python train.py --train_examples=77898 --image_size=32 --optimizer="normuon" --muon_scale="match_rms_adamw" --nesterov=true --orthogonalizer="polar_express" --adamw_lr_other_params=0.00099 --max_steps=6300 --lr_schedule="cosine"
Rows from block 9, named by matrix and row number. Rows with one number belong to one channel. Each number is 128 + 32 x the weight over the matrix's rms, rounded and kept within 0 to 255. All counts start at 0. Numbers have three digits each.
# r30: branch 2 reduce pointwise conv (model.blocks.9.r3.0.weight, 88x352x1x1), inputs 0-70
# b30: branch 2 3x3 conv (model.blocks.9.b3.0.weight, 132x88x3x3, transposed), outputs 0-7, a 3x3 kernel for each
r30.0:158197184114105097123080122086052150150116215096105132192121094159148073134132111122124019157139255234148148175156168135124109162135230217115128131110104143137149121174126153121150121117143148126069135150137155134
b30.0:236224030185145150100080065158158136133142213043100149096076108112117130138114126216222230166081101059096074082080084067111136094158184146114127144127124152132129130134147114131126077163160082134107136132128187155129
r30.1:132128172189104170103149155142128119160143121124131133066114134136127143150073117143076128130128182145130191146145181165168217145166181092151136190213137165232142125104176135110152112112175107180169158161136129136
b30.1:125109057187164175159157093110065129104054118113077079099113106101098121155186168139121114116130142113152138124115068111128127094125140149160122139137120120181165185109078183095094136105121147141168121143122117122103
r30.2:168092118087169077161093115104155092093156162130103120092121102141089141158142106083162074172104099150124156106140178098118097124121102099115133149111100117099145128100128194086111123100183096157128064076050110150
b30.2:114139144101085103102099070128115092145154133134145133117092093117083101108097106123121127134147169133103131094122144109124148107121128138131137137159124161161149158123100168148136144129140134128141140149145135128133
r30.3:098097137095137148110082103119141117073109165095155093120099120130156106155142153164097089120109075106102127165127125110087094123094138131110088082115060109070128151072135135131170119090052112165153127095109151112
b30.3:103113104121129106134129137134114094126116120114124139127148156093095089098099087183190145151138127124127138121092107116125112124112102127107102160141113110099102099135122118144125130162130143150147120125119079089085
r30.4:124115056104133123234129097103183139090138105186163135117088117094105054131088064158133093150118119133118196143080141142130116071097125130123208118142137139136190132151169126156066130123127146125155097110151122175
b30.4:140153157105114134106091128109101127137170150147146149126126165203190197135144129153161168111135132125115134073082075063082107080085084135131122100116127082099105149124105147099118115117119123107109135108119171171216
r30.5:065096048129116117135101131175207111119113158095126112134185120143099125168140075069136082171103132128136122103172138147123109151148189130172093135180176092079148243085110136140210129127175164158183132166106157132
b30.5:117144104114158130119102093115152103121129132102103150094118093117123120145145138185161130153104114099099115126130118136174150130159189124117124133119114132128136152073096173110125174129117112125114120121133124124136
r30.6:072087177195111196116182169107172113237094150166148092088126087164166131130125086111182154127132128215087099150100167139050169094124126086111133188202079062124127153137128157108190135123114196145183116193105125098
b30.6:108166100125160133124153157149142162158178146105110129072055064131151159145157162137167157146111108125125122153140156162157130082113069128111113144135123131119043129102092112105123097110136139157230126124134139128097
r30.7:088125128113159130112142059115109092139129094096120173132130193112130112113132113122133153165114065126115128147061109096115093117206014164054128145139118130066107168116134108131104134067109129194159134158067109078
b30.7:129100098117096106132168199093043016095047042139103103154125133143139130117134141130143159151177194122121114120112109133149091126093079103103110123147138162175143154116114146061120181106137100134137132135126146147121
r30.8:099092084121111073166138140163140022174095138062118169135137166126118147111191149148172137141156152173181058149139139119119147128173106075148130161132169053114078165147098089125146146091116242127216173159103126147
b30.8:153163146166177199119123119146145094126138113103100132099100129127124138111098087157185190150094152132111167137124126131125149106137197135088108124127134087100063156117085131112142105115188116151113110084071188155149
r30.9:046181163133115166123146130118135145119109135142100044134185145126133055165081142129086110110135135128126092116108079156127113056126180127113115189127055162125120090179153084140156110126137082124125106088096134097
b30.9:100136122156155105167147132130108122087077100152127079114122115093125095068106110134151145106101096128122123128137116111114112129154164114132150112116121133125160133161121121136089155126092151170164125102080148127128
r30.10:123087103237114103043157124172096154160228130132077187117111125107112205119128131152142074127139114132128173118102142125160131149125198100094132099066156137090101094082135143080093111124143116126122145155132077129
b30.10:126120121112131110127114140139125124214141121247177116094110107133133184136159187082082095111128130178139146126140158136142159110121136097063090182135158131115134109112164116073171146094187159133121116153160142162182
r30.11:146095132093100137044163129161146108160144113151079079132135130089150117057148137098100066149124129118147170129112118124117099208162124130222103138096129086085072137125116065074121060200158131124124129063117081175
b30.11:108129099161145096126109068090097078084073074140143164125129109158155138126119096063100114145174148179186191115112120156124108131121124055072125184173201107104133077086165057097202104148255108105086108150134122145118
r30.12:083127160134120168108097124119150206133110119145105097146144099151134137113146120130016126071133117089095149128113120143093123106148105116105145142117124135153116113159108114168135145091163142048097116140109107124
b30.12:100126178097089087089082060128112128147159144154171167124158123108160136114120107123123118107126121119131141108106152097132189048136191162111099151133128112104096128160118115171101105149128143155093135152110127133068
r30.13:144163086043071124138101093128128092104141172078155131055110132118137062020172073126180162097090120102096104119102089137073113085174136113160099100136140118096097056174134103079169148135135083089128087135073098140
b30.13:122107147111094099108082068148127099186153130181166136136136129128130136147122081143166135138173133128141130152142132142125105155133120126110122171156161124141131166118111162114116138122123131167163093108093167158130
r30.14:182107124123145082090075128080102076109161039061164104159083130117123161117178124096117103056177135113166118113125147143132133096085116156118089127161155085133195188075140122121085121115071098162113147128170094090
b30.14:076077102099083114117082157101143102117128152131107142128165135098103128103110085141107113144128100106099100082096090032079077066128154096062075117095105082126107125131152097118166043086139152156139128166178127119136
r30.15:046094120172145129139072136139150143136168094154137136126129099103240160116122154135074137137170079151101128115116134147126139186029152179156119119146153084114080104203184111123126136185180132109109137182083152084
b30.15:139155098141119127067050100159178159149124150166146147034086093164134180183157158102074138138139144168165173166143120141131118131105126134117129139125168130155125145116179143091175133146167128124180106130163143145138
r30.16:095190222121131198145065107097087123142135116155171132120083120078115129143133131107108126163108151159102104101204078120171220133088124111133091153128148121164157092164196147124055139160150062089088064132069173104
b30.16:174132118186118215144097125169138180127131182091165162148133125082128103142159121114131103128140115122136119140124123157140149158112107101132093141128135158184191122097185132114149125136142008091078177153154137104127
r30.17:129107136152159146084090078125123127129187117125105136127090157145070142101098102146112114158152131120155152162118057086098133140131107096149136128072151069135130118128095115122090076134137124090096132153091137098
b30.17:133117099108126127128133125092094113080056107153096108121135133153133158114114138112131131103104122126123117173157144149136130176143118135133120147131128121088107148195146142146115165146106136116147127109151113094115
r30.18:103151112119134003176101095135127154177128126103101142135095159185133137146159119101100077062160255215099115126182142073121153057113151130116128139130115121160115129105134156069145145146155184127140119115106152068
b30.18:180152050149147156154104049130073028126091127107089145102113128149148149127132135206160136158105070099111076153153149120126115157129058165130154097066073132118127134134111124114130117142131140142127094105092118140104
r30.19:162150154172141180103078129153117096126129156094191134156178069156128175109146065167156129120125132145127201133174187145123095128081119129134118121125207125135118103168153155191201072133141118099103118082070164159
b30.19:128138116132112098106091129122143154063127122081118070139133098091106105138117116142149175143137134118098099130126127125127139126101157071102109162159180199173174141140106149163130130150132111127130167136151120125151
r30.20:154156188143124150133135117085102095153127153088103107064086124086132146105124138127214101068149130094105062145144130105128139176134085155126118066164120130104121129130098106119137116112097116255109124105228127166
b30.20:078053124107067137181159165144138151123113115087109126070135111093098096097104123131109098162146122119122124120098115130162193176181218107083122137154215126119123076123173154213144145120104142136130086141088104132135
r30.21:052100158186141128181091113221113163166086113139127098139197181131165113111088078109148122181124128036133197142172135138169155166122216140119124095149134153123101162127074136127152148117167139129093118157123195180
b30.21:213196078203173113135107083103129152132156164118132161073082058108135135184186187203171216123107082114142107078062114126121131199202221149120153155129144105125096109094156120107160132127167123095145078050049118123113
r30.22:105107164136139132182054100134086106108148148135161140146087067136115110181122152087124132132134167185112109136139157113155148090136142085110107116140116157183102168141122138109127131150192079153143158122108146191
b30.22:117104126115099168151116140115113119154156157156163119116129146116126150131149193160143125125120108095122130119119087103105093155121105112130133092118115114138152165140116160142125127104088184137134155124145107102184
r30.23:068134139147154155129064140137120122122128087169129099116138117126113119138093098101108105126102068046163110069137142145255127107137124109113141101129120167166143126096125150164091191106116132100109139081130212148
b30.23:067115112073084141111115163090101138092080120143121131118123110062118106077115098113078084099113081134149123144143142131119113170151129103115123126099111149143155158188131128168133169181141094127111147152152074115117
r30.24:161080156156131163137121107126093091145140111136140110100137140084155127123131188132120175125099159161140119079107077084107092175064067180129116233169103108113131164119171124117095129126090132182157102132146143118
b30.24:125139202065109152136153142136154167135140161092088099103080105123130098124135117126113103120104103106108134086111095081153165101132144162138085094110086072045108093118130087137132097116101117167140113098061186168182
r30.25:090102189122196098108103067153148122098087061149108180092121170110148067107094105150044075206090131126137209128170123142223204145107099134071141130182109135163111137121122120104053119172128148122168094138119116106
b30.25:104095124050073136071092141137119089136124118121103132124091069123112106086117117057065128096105128152129114157145167151113097174098075114118120114143166177182252111154130098133103139188158082096105096106135062054071
r30.26:124054180086142071106089190147119094080097084119031160118109128097128102110124129173039054117119209098071066117164089096167178107149152185126117139136074121129143206117126144175130091100135135165088123089096124159
b30.26:144096082187096167132000044122155202111112163072105106136163130128131124058091132093142166140118096144146118119087110134153166167197212132110114122090120135113109130150109132125114116148073078120125154127114149123123
r30.27:079075092138109171075156105125131146119093125126102124131138130185095105193102136102038101115115143143143084152108172169142117060183083125122203136147130165131148124087125139135141174053069094084115112086121112083
b30.27:125129112185140082183175129115119119114124101124134083158156165130143146091118107112112120132129151122129126135146144123127122097144156130133134092110111136115125129143119138155126141140111160181156127106083151125114
r30.28:205077042060129106074200154128140159138123099146083131096096177101026113147125119168089098121120081102147168161056143149110040166192060122129140166067158153088113127110166129165179140127145136091156124108130112118
b30.28:150140120157141121141172156122104080100087070152122115177131153165124126126091121109125125106100103113116154123091086139129104171182190091139118114166137151148135113109098128110148126102189066108109071102140092109069
r30.29:096134176215157226067127170090119115172141128174164082100126053127165053150127152129090139131162069086153121051121122122122078202077213149112124123076092129190167130107174135165152148093074116199079108041097175184
b30.29:063109119083134090143183170115164211114147191075106112104137122089146133137148138129116086102097080087134129061066107085144171185240240119161129114117126148147155071125237084164202098123117109122120137140087107100103
r30.30:180155129180139136123107091113127089176157100097117139136097155103124123127123196104116133117137118126146102076146114104189117115130071098111093024205147101171050160149158141132127078133187091253155156099146113190
b30.30:137127135142126149128088120113110073099073067080042060103128096124131151204211188151123149168133133141139156101100119161175193158186214133039123147123215125088080138139157110157132084126120096089093106178188087121137
r30.31:116137150112141161100138174068087053084142132147127141126111128137114046145111104091255129143131097077142172114164218133169195175129110145120155152097162113158130100204092135146185132140090135103089169071113141133
b30.31:065100139131105119156172113148101159132046077131118117099119145126120122184147143113146209078181240119178216116085106130100103123057110048120095126100117116113111116085159130091155150135154055085080136130108092126087
r30.32:114151173152116122150049153090090104205130106077062171132123052126134114151126103096144112155106103104170096108155144118177142142116126130144116099205131112104151106178136152161128104098088076144119085103114160124
b30.32:113120049139121148062066129130133129151133146136131136026066042117107122141165164107080083113090102126162126110092127071110154107113137152116151127130154129158139110131197102134183125099152146145168142165146181146149
r30.33:121112117135136106083166135095139125065132141125102121136083098112114151138104137111126172097140123129067132139129148106085100071111108120193169134126094132137145118104142104159113110115129103145090112090213132129
b30.33:099151132122167132074087117132122156119129118073121076159140119174152141126135122151160150120146186077108141104128173027105208049131169104051073132141126092134129135138169064123173037131175121098083133088107177129172
r30.34:123119147155083126168126105163091114198224037098096188115175156093093229084185184112150145165196108133141131125151128117146133122102057110163094163118161154158141129162185119089035108129073097156118137107158083117
b30.34:135167219116127149141136144154123081175130114178125109110109130111121182177193187099131146139161163153152146105127134103116129128132133174129133171144157135128131130127128116083099138118129149140145129128138119114127
r30.35:098101097064061101165137116140160130160138102136162159165139119092142099119130108142129085162103149125126183143127094136114124117142200198114104116174115076056072104149130082125153136134053164144111144158148113110
b30.35:141144135139143108080114124159112074151120107173175171105161140121160158161143110163108130145119102086094098099076122143110153175128147184137128118116083129129089118116040140161100153209147088089067130131109129125105
r30.36:113127208191120141071092125114098110140149102075161155156166077109123175084187250129146122114180101085129107091157185098103107130056112154147051110168143084134114188117133142150080098209123149141088079105168104055
b30.36:115102123123100126116110143137146100118125104155110066096129089103122127130158135151133122127117124135144156137146163132140141177127132073072081169132142108102134050144164092173133111152142071063059128146136164187189
r30.37:155092101127147086149157175178126196188144123126111112153109109110110076124096087110177095110154076103147029081103134152124081102138157155104074119126120119080098141107178142077150117129102108140177151098248167158
b30.37:160066123173109089167154102100138136172182159168146110119138141119131106086078052131087100113108122085115091111125142125128157120132165188149072127142123111104044105131155117151129123127106214173180134127097153143159
r30.38:204148167139122170081126183133103107134130106095164134131134136126152116117096136126121080130105132102130135093157136125084116140098173193184057103118182087132174048103116132132097119147064082134049154128116091148
b30.38:137155147195100117112092113218177146137135127106130137106074085122106128187162148143137169083142177103105104124106119099092111074072098061068071197157158097123122126139188104109145122112122121141137166126125083074108
r30.39:173126136113144094130148096078154105149125092116152119183107123073083145135105168168134133082138140167186208195143153130152128063119094141195070164165106048108115083089171114128164112096151100145202146135163128123
b30.39:157120128147140168091086137098114110128075073183110080142128171090109116077110085116138143092073128158119116173158154139132090112106056113113107109151170097136137149134118140095126108097132116119149148106124146111124
r30.40:146117114103108100101151137130086100128118130094109039056132108114102162107119176111113030130090134078146140091089046081119089225151139246099112128128120156145171139089126197125084138132109061160139135099142122171
b30.40:079117135145129122124087080110114122090121169081131199128116103138119120083083076078049124142125131132126124161153131127147144116117133090083095228203184110103084023110207052110165071063138128137152101133106117182250
r30.41:141123117121111117134103158104088137134120112073123152142140132190083148197105128112084138065095222112093201134122086139145163078149213124126131068128089103157114121087146211129199066109116154190100156156147166214
b30.41:100115110119109094135131083161127092096109094066104116112121124137162145108114086145137123148126126107119125098057061098123118051088101136120130124126117128124122171109069133129093120134127147161158124075075105114102
r30.42:178115090217100124121160190069131131168109127166172062196113136141189116130115173117126117076129106088138143148105194122102116194155136138169102071199147136053132118107032126118100127174123095113020153107127118126
b30.42:122124065158176122050125184125147148103126132089104093066110099142119131157169177153113100136112085117121150168124141117131096116140150136105125164163179082141113077102222045119255058133247178107165106091110116125078
r30.43:161096223085156223092067135174116132141118107059076178112160099138103068110107123129119114050114180082155132173154081121239255137121119106110101124093132123255133126095126087114128119134182112053125064140081134090
b30.43:098112134144145250114075125165118123184128130159174161085071082122113110161196151121115101127109087128167147137141146122124110164136097130121072193161164124146154137137151168122123157141128060135120184167172137099105
r30.44:137145160084120144212177081099159140142148094152117087163156140135053137111127116181069123095072113059103163159130109113128142172150158129130111121095115097131137101125129160212143125123123116065112163111140182128
b30.44:107154141076096119107080130128190220084141170095104139182170153100115079067105092163159184096067072107088048090053072086075089153129132103128148114104109106105115128134106131132104103111078164140134174128120119119138
r30.45:088091129097094141167127114115185126135093182146186093157113095115088090173132165179106153143164044141209147147134065068116133156125123118215124255125125144126150070141114106141128151151121116174120103169149131071
b30.45:133126119147115101166154146111107108139129128165136116136123144105153132114089101080117142133162160133081098152183219132172205109133138085089096110154140192140154129148186105145157110165161130142107167131117176156163
r30.46:162115134100098132133091176095163086121136150075167174104116098166107116123126085142143087097129255155109091121239115173155173112113097155135098155109152162198123111141131130143176132171138207126138150126114076122
b30.46:146169108180139185111116093163180159113112140030074116176162171155139164154131146181186153134083075087114095162149126129129127112078073119142138122116123130119118147129123147127148098142135050118090161148115111110089
r30.47:121116044145171137115144074152095140115177164158084125084150170089136121169114081105151118090113133160098200145096104169165135132130125124120135130118108186073132117070136117127165118066118130100119128101051147156
b30.47:118118097120103099133129142076074106082125119129131172118127145132133130124144133183201161146128080140134109104123124065093096115155137127141091144154135127139155090172095028117102089131107157131129151129146126126119
r30.48:028101095115160109141042066128087142142189141114093133132092153071167063110152105092062087062210109073070132089100134095108108082086029177137171132063125159117130079125071130070137153166125072095075141104130080120
b30.48:143124109103128118118134142143128117151122106151111080112140155161184185191227187112134164118147139119130119151143141131127111144176147129098072138108100124102092142140183124103131131122145117095110127162161156128124
r30.49:098152183103154235170076110090152120103087166131169117086096127154114090113063165192143180167162073088130186121172207194147188125111084163148102162102103077151184183082155110158188113177076082107141121112115198088
b30.49:099119135107133172132168164150118136107097136098123137092094094116143114109105077150196172128128127120125140154111111151140123126131111132138113143119110149107124139174139124161116125110079097122108077105099090128128
r30.50:254174109086091239146172208095137089085108161123212142110134082130136160107103154138127120126124111169175130094199111125015106070123219124109067173085072123139150115132133141154198093092137109087125140077025135115
b30.50:172156098207113129169107117183143175139125181078109125146141146107076082142072083127147170120130120061093077213189144196180148136099072109117146118083118105098079142061050129077076084095107113150110165167129131147148
r30.51:082132109132173144122112106085082078160124171104143096110070134154172138149197141144137109148126118173146112150181143095123135159115176159081109187121097119107119209161166095125113119089098123152126127110152121126
b30.51:128135091130106099097088101111145149094130162147155147185158198153129126118141121088091087135068083148163148146141132124140147093132141188159164094064094126103107069138194073115189088132226069121141095123142109171195
r30.52:171134194167157107109115127076139105139130139097110141119135117123143150112151141100087179064152134116096077118193097109123100131081098167118073148128144120131139134128141148172125125069113182141112214125125224101
b30.52:136144115129122136125152196187191155118130110133122113129118098129126103142111113147127129141137131090116087128126139157155126135129103121139122119111097174138135112114150119130152109105110156152143094128126057135136
r30.53:125137135144127095165146143121097192122117086146103171131106103122126069138139066149168120174146161085098108147119119099118199082215217114089195069190081154167184173086138180155138163128095130131150139147124118192
b30.53:196208137144116084134144077050096144174217187133165191108102081112135165114140135178160170164133140139156141098102112108121114151187172170134159092079118138160162148112131160096093162099094163144195132098099096080066
r30.54:129127145109113136225081136126108165133118134128159134111133090149088138182126084083117126130128178169073091116101075122144149129101106063066198154165116117160206138077175168167148111126123193205143105157126130114
b30.54:129118085154116109180177158080116155079117150075114181144133137129144142128126122143136116131113140089129109121135146140153181132152170142121136109085112136102118113103105100097093129130080135143143171137124133126105
r30.55:124116099160151085122154076116078131105129101168078081182139158139101105199154179188149120127107170156150149188142124120169102128192128054119144135089091131107166045164213176187130127119123147131113133189086137077
b30.55:121130132093109145073103126122147124142179155165209191135100097111119076110102060092082124139128120093089042140185187126167146108121114142111111065081072179166155127144172120129189112100140120163165156101126129133153
r30.56:128144149167100174123123171139104144121117135077111206144153151192120127131085137115070115078106102102147118126097119149147104107144110115082132068121045118103138134135139167176107179160065061138085120099136125135
b30.56:128159186127125130125128096130118136131131137167176187102119123087120132090093108111094065101119089098129106133128134101104131125132127119115106113136147143150144123125072137145112151132114128137123116103110090121128
r30.57:160072188145094144088123141120122135126145094135170188108097059140119126140121135090128119091166092094037139113151137105085095112093122131128160147168116107161159099153178181174117173101088118163125105145136110148
b30.57:095115110123125136150159184123128145089119147105107101110121118146142117127122102128112100164150132104088123096140147120135128150151144122130148094099106125137166137124084109094052122094049135124149128109118088053062
r30.58:138083125127114167116121049109140128130147177116132131123135234127134118135143075191124113115115129167147098155183101155103158094159096112155105183093112095097119124133145068135131090109096149079138122110079100129
b30.58:114113074110105116157185210123130127080093078151193193196193216138144165095111091133119125119142153118111128128130106141148131124129143127128106135130141102078066172131080161128082162142102137168192183136145040046068
r30.59:143125166129137153135125135131128088132154086118085084117115122069117127149139126100103067075099153140113110078173083145139195121124148114126106048166057063186221128166059121129102106125072156190190141140205130202
b30.59:169126133176120213139109165085135120102141143085123142124135124096109110099126083126126133093112105109144121076060092067104137126182158155125115126127136109123111109145174112184156118131118140160147144127077129118151
r30.60:190179107176139120139159149150085106222104124111154143114116190138129130194064125105221138118114132136072108153058047100102149153107113143157108069109122110095135050152134172085094142141083087098115155239119122075
b30.60:124159131126143092122144079066025118153149115162155175106084109137130131172193201167093126099084151136121100092100114071113119069123120186130129145165138091085000112103175126128146143128126134100137113106091132125170
r30.61:130098141107114101103128132080083132084102162028135135127126085136116136082197145188155175091132188255080170137152139111081076139106142093137096114144142160130125133184151144167163118088140174149107114102109131186
b30.61:116107084111100086109113043144144152142151151136086094126122130148146126162141180220176113175147133140132141143147133087097091091101090117146171119148114124141139108088098128099044160130041139153172146121144139108090
r30.62:138188149073118201115158142133132091142117255106123142164147109172082147139133153159127106054081182167115133137144079136111087121141114129113162094153124140103128153142114064142200086175149217134174122123132156118
b30.62:138128132145148137101116054207143129174126111139107060156136157175110077163113118191188156149081123091072104144128096167106062160112028114128127179167182133117144104100069135133065103140112146157104197119108203150115
r30.63:119135114084118064158141094156093114110170103078134164126099177138080173099099116121129153115116135134143108124094119120103119114080150105098100100144162080077102138093115091120110084190134178133164156187144121099
b30.63:145100106131133133129144175151112106193147152182169196114123143124127166151135135089129141076116164108112121130143136173170140128115103099060090173129156159147151154128113150124131157147154108116113105108119124119132
r30.64:185182068127124098196151107107116109059113098096112128120130128119119214155083105079167127129119122083082051136134158164125094085151157123143163066128099120107184122127114113123131127113164128172163182099108118133
b30.64:088104137094101134112135139124082118137126112160143156101127121069097099103102102160151117133138122111127111115115126135149139105115131116107136073076077134101111132124092171183128156127100125131124086115113054126137
r30.65:152108028129107154136209172107150108141138180145133135079191091169132085129127136170161138104135106099123134156116120107107070100212103125122146173184131122127066112152136125132138149071101128090123120168144128039
b30.65:185215153170200158144148147102148212074075118141142147107099131150126132174129163158178141117116142104111149149122102139166133128156120094128092105143153084055069127106123134107111122102130141133134106108134112102074
r30.66:143139132135098166096168193062139091099128155118142104122139080141149080127145187124176161108114063124156151109080146118140082128118073129132080122135107090102084164092162099128116119101101120230113121123092090186
b30.66:122118135107122148084081128117121121108091078094086065117126150130119156089085060146129109151140145132127180079044064092138191092173244090104108117164147080081095156118106122101102127071099150163143169144094178156151
r30.67:103139117162158072096167083123129105140124137130141092184199151134115143125110136140117101124121094150065098112125111143094106156109155081166130131139126119128120122149110125171088152133137173223113127153158110130
b30.67:112139167133164146127135136135119100145107112173145131159144139120098093140123116097084123111117206112150166136135139153134111120063081129135121174136118152086080108130132121133138145155196133127128113128144115145158
r30.68:164127117113094091121081133137145116147074069163212196059157199099107157085125110122101186196107133141159133133180144092125112110108126108147128155135181161112135153140104105136111141081088177108098105051141131128
b30.68:134130108131119094109131129146133110127102091123109104095109089112132145121093103139125111141138108133113113154155144150136124163131109066085121131148175142170164153103116141118124136166132057084074048068057138132117
r30.69:075114133134153185164127042114127128120112163170113150122227201125073053098104146111211126201116038076117144110109127114080069109202081114108117230067059208093152154110115117142133195119114088102178108182112194126
b30.69:065118141025110127128146119122138130117153098061069063119117125147186187121130167133143133123132102151152156109077061194181130255255255118063096096107105157164117148109057140122059157104088133170208111103139117145143
r30.70:255135123123120110134120104118150115154200041111136108118129134086119218074119101129128110114091135175122155104157097164151060093112171139149089141111143112184064107123113129100090136121186097081145201063178105116
b30.70:131138143112101139146104143129125115153125098141150148127127141161147177181172180145152145146173165127128136119150149135140148107055118100125112185168187070059048182196161161192158156185116147132113130164161036038036
r30.71:130116082061107153215078101212082205145102146116092138130140191115128151123128074117103102112094128154157194144108080076135130147141186118161130132100141176152078126130122128091146145055177145113115107169146148195
b30.71:138198132118143126130128107107038080151118083128162098172166164167141134111107126121145196102115138135101127137093111168137118141156123082050097191134155126110084189083108173065118173126142127097117113121137116095052
r30.72:101098130107180140090146168113165132237144106146111134112126092105107102083176163120152120112192130095109136167150176125093120130138096137196122111197123125106107153155136127094143113183105115144102086199116123119
b30.72:105126067178188124119151144096121104095116131107136136068089066123116097117123140104127103166150143131151168123079112100101108095125139132106130142124164117122085153103245076072209132115221096096146087123136139144106
r30.73:118140128118137161140122143112123134129127115138140089115124136126103094168074083142111131101118129119159129080112143097110139096068130107114188130097112160144189106144126155103130166194134113144107087128104135113
b30.73:137134127176134097185177127132117114110127124127131114129094074140140122107097094126133136173167142121088100193213179163145128128131119175184210081084110158163159112077082132104134145131163132130123127105100150123121
r30.74:131119073082195129130185127123127194116114114172125214102137151132104082154057153103140126116136112095122140093062148134076167021056178056111149134125067058045092121104078102108139156105122117125036094181166178130
b30.74:200171128135116065136093085079104173127133177148146188103098112098105111132131112152147150081094095114104108119123142157159137169210128123119121171193180145150187144135126158126109184149119126124173125084087134124155
r30.75:046141167098145127144116125102144134166145091197142145115087087097074199112125129104128107175111160130068221126128145109099134135056125095133151198156162138143146126122133128122125106125078134164141111171165142102
b30.75:075110119104108108127131100128194201116162200100109152139128129158174168112124133120121111096078096097098115091077081092088048129159128106105138101136153217189216106083143105109147118089119078116167096056061160122128
r30.76:139131105067094131208162155110158061071111131179070125110133111149104071107099089137255110182122124131126075136169080066129153174143136146122157191084067132168145163136062140095142065109104143210163108139136182121
b30.76:137117097124093124175156138156176198178206192129160151092083119132146150088072102130116109120122126151139127119130128144175150126127103134167176119123171174154130144126149165158155197141131156197236064083070125139126
r30.77:228115141155101137105120217182137082127185108057145094115198145140203140132126125116152150105166137105146152103151111101182145154128094135176138115129135132168146117171194179162127108127111141088127100111093087172
b30.77:086126113107096188096066143112133130117104080140132114163161187173123152115102080100047071137146165103127194165152106170142131120100108062082107216218230058103076126093146074095161099133171115125173157146207080082126
r30.78:111158128152149128102137097136114107147114171106119093128155168108120138113134136098096162199115124159177101102144134131103133211145113141135126151143111154117139164141138124086122079147102132162133122095129127128
b30.78:147182238088098098114132089154183154109104107132112124143132117115107119190195186082115122089088114117104124147171144123131101167114081143181209111128169097112168081114091101115054133144105136143119132140118159169150
r30.79:121106080081129105090162124157121163207106125130037154100144160117100094091139119105140073084134117100143238226148117132157134077215143083143112112154099162132127172176136080120160113099097128115063132172118105120
b30.79:210207087208208102114152126125095080169172110130148125138093064145086095139136178131112141145124134159154146129107120114115052101142121184141151151129162171195125129094125135076170140136190125120207144125177173128101
r30.80:122090110161149142175156158123128124120144123232167115117120088105197146185105135160118100144131085109099154149201111168159112088062233059136141141148113119148128122089094127193108132100159064155126136077113120187
b30.80:161165065117133114110063091163208244137165233116130173156141136119146143207166140207211229092079075076113126065070108148153150163194185136131109164133131139129156096097119105124142079116143115127135109108051115128099
r30.81:127099107128128113119150131158134121184118132149125134124115161116123166158132097090114166118198055133133143158104130149125123095086129099150121109191139152144100110137120117110088116139103112066136088206118118150
b30.81:121161130119147107125134112110096095162153115177165114139126097148102105110112139132143111130121101151126092150121133130102075159159083113106141137114143095103130131118042158110061113088108120125159111096148162160194
r30.82:166187152101120140106125095174115107155137157133130160159099102133119151161114092118135118147115209119126130154159126129190152133129171096153143077125109129186095143068127111074118129146176100097076130142186126181
b30.82:139153166120128161131083097128121137096104125090072137080096090145158129128138130122088147110085139123115147123100058138113128142125137082073074144170163083111121154107068131091053118107118151165137129163168130168227
r30.83:197045076052122119206111232077178140128109059195070134116022102151115179070133162168188108068132159126099068143126108132110123162175160148128116180128174105156181068134154172134100144119112140165151102143138144127
b30.83:107109169094093176110111122149147140170167161082108129163173193139144159039064064111024088158153168088123126116135127097150155053112123134181157109120086101150074114115190133157190148109095163139158131102097138143188
r30.84:066195122128130122057125075127107124132144167060085146093137114126101139104137122087195162124167090121100094116100132092104170142111082109112127168132115172049089156153075086096171137140144151128096160165147150098
b30.84:148128131092092098095100114131127160146140119174146125070094118121137162158179189107111119101117133121127163124158163079124114123143126185132123145132155107101038203129095189130115136115109128092095156122112167138118
r30.85:124163133125110106175101149136162160127128155195155065157074060114137105144103097133100080132166184097133107132164092159135125159118183129184129087098141215161220103097089202120178138122170073131102176087138137192
b30.85:082124055160138136155095081136146171114149186070157154078110102117172141086116113140111163145126124089083067083103124125117140222228205076069125128127127131136108149126177148139128129146123091108104110131111143157155
r30.86:173129193168109151128086108108144075100102139134131127139133067134142118093146123120205103157112246172134119091233120081124185131083198122129183162119099025140121072120141119133140118111100149130152130127136172080
b30.86:196230106192113192131113128151152175131123174068117148114090122096112123151120117147143116157108088112102063144168166152150155150120093130154129126095108154141127137119144136129174139163120097147105184144116149122100
r30.87:114110248200133185140078118142088121136144141092140144138192157066163149122151226127123177098108094123115112131178123085125136119128113099124077152130129126172102151130110156120059125048083166182071112170125095111
b30.87:045091139095129154154189198143115092142135119140139128078054071108093102123137128130129140174154130201209190124110108120106100112108087144163128131126100171171129099083139104071143090059123091107127126148123074072075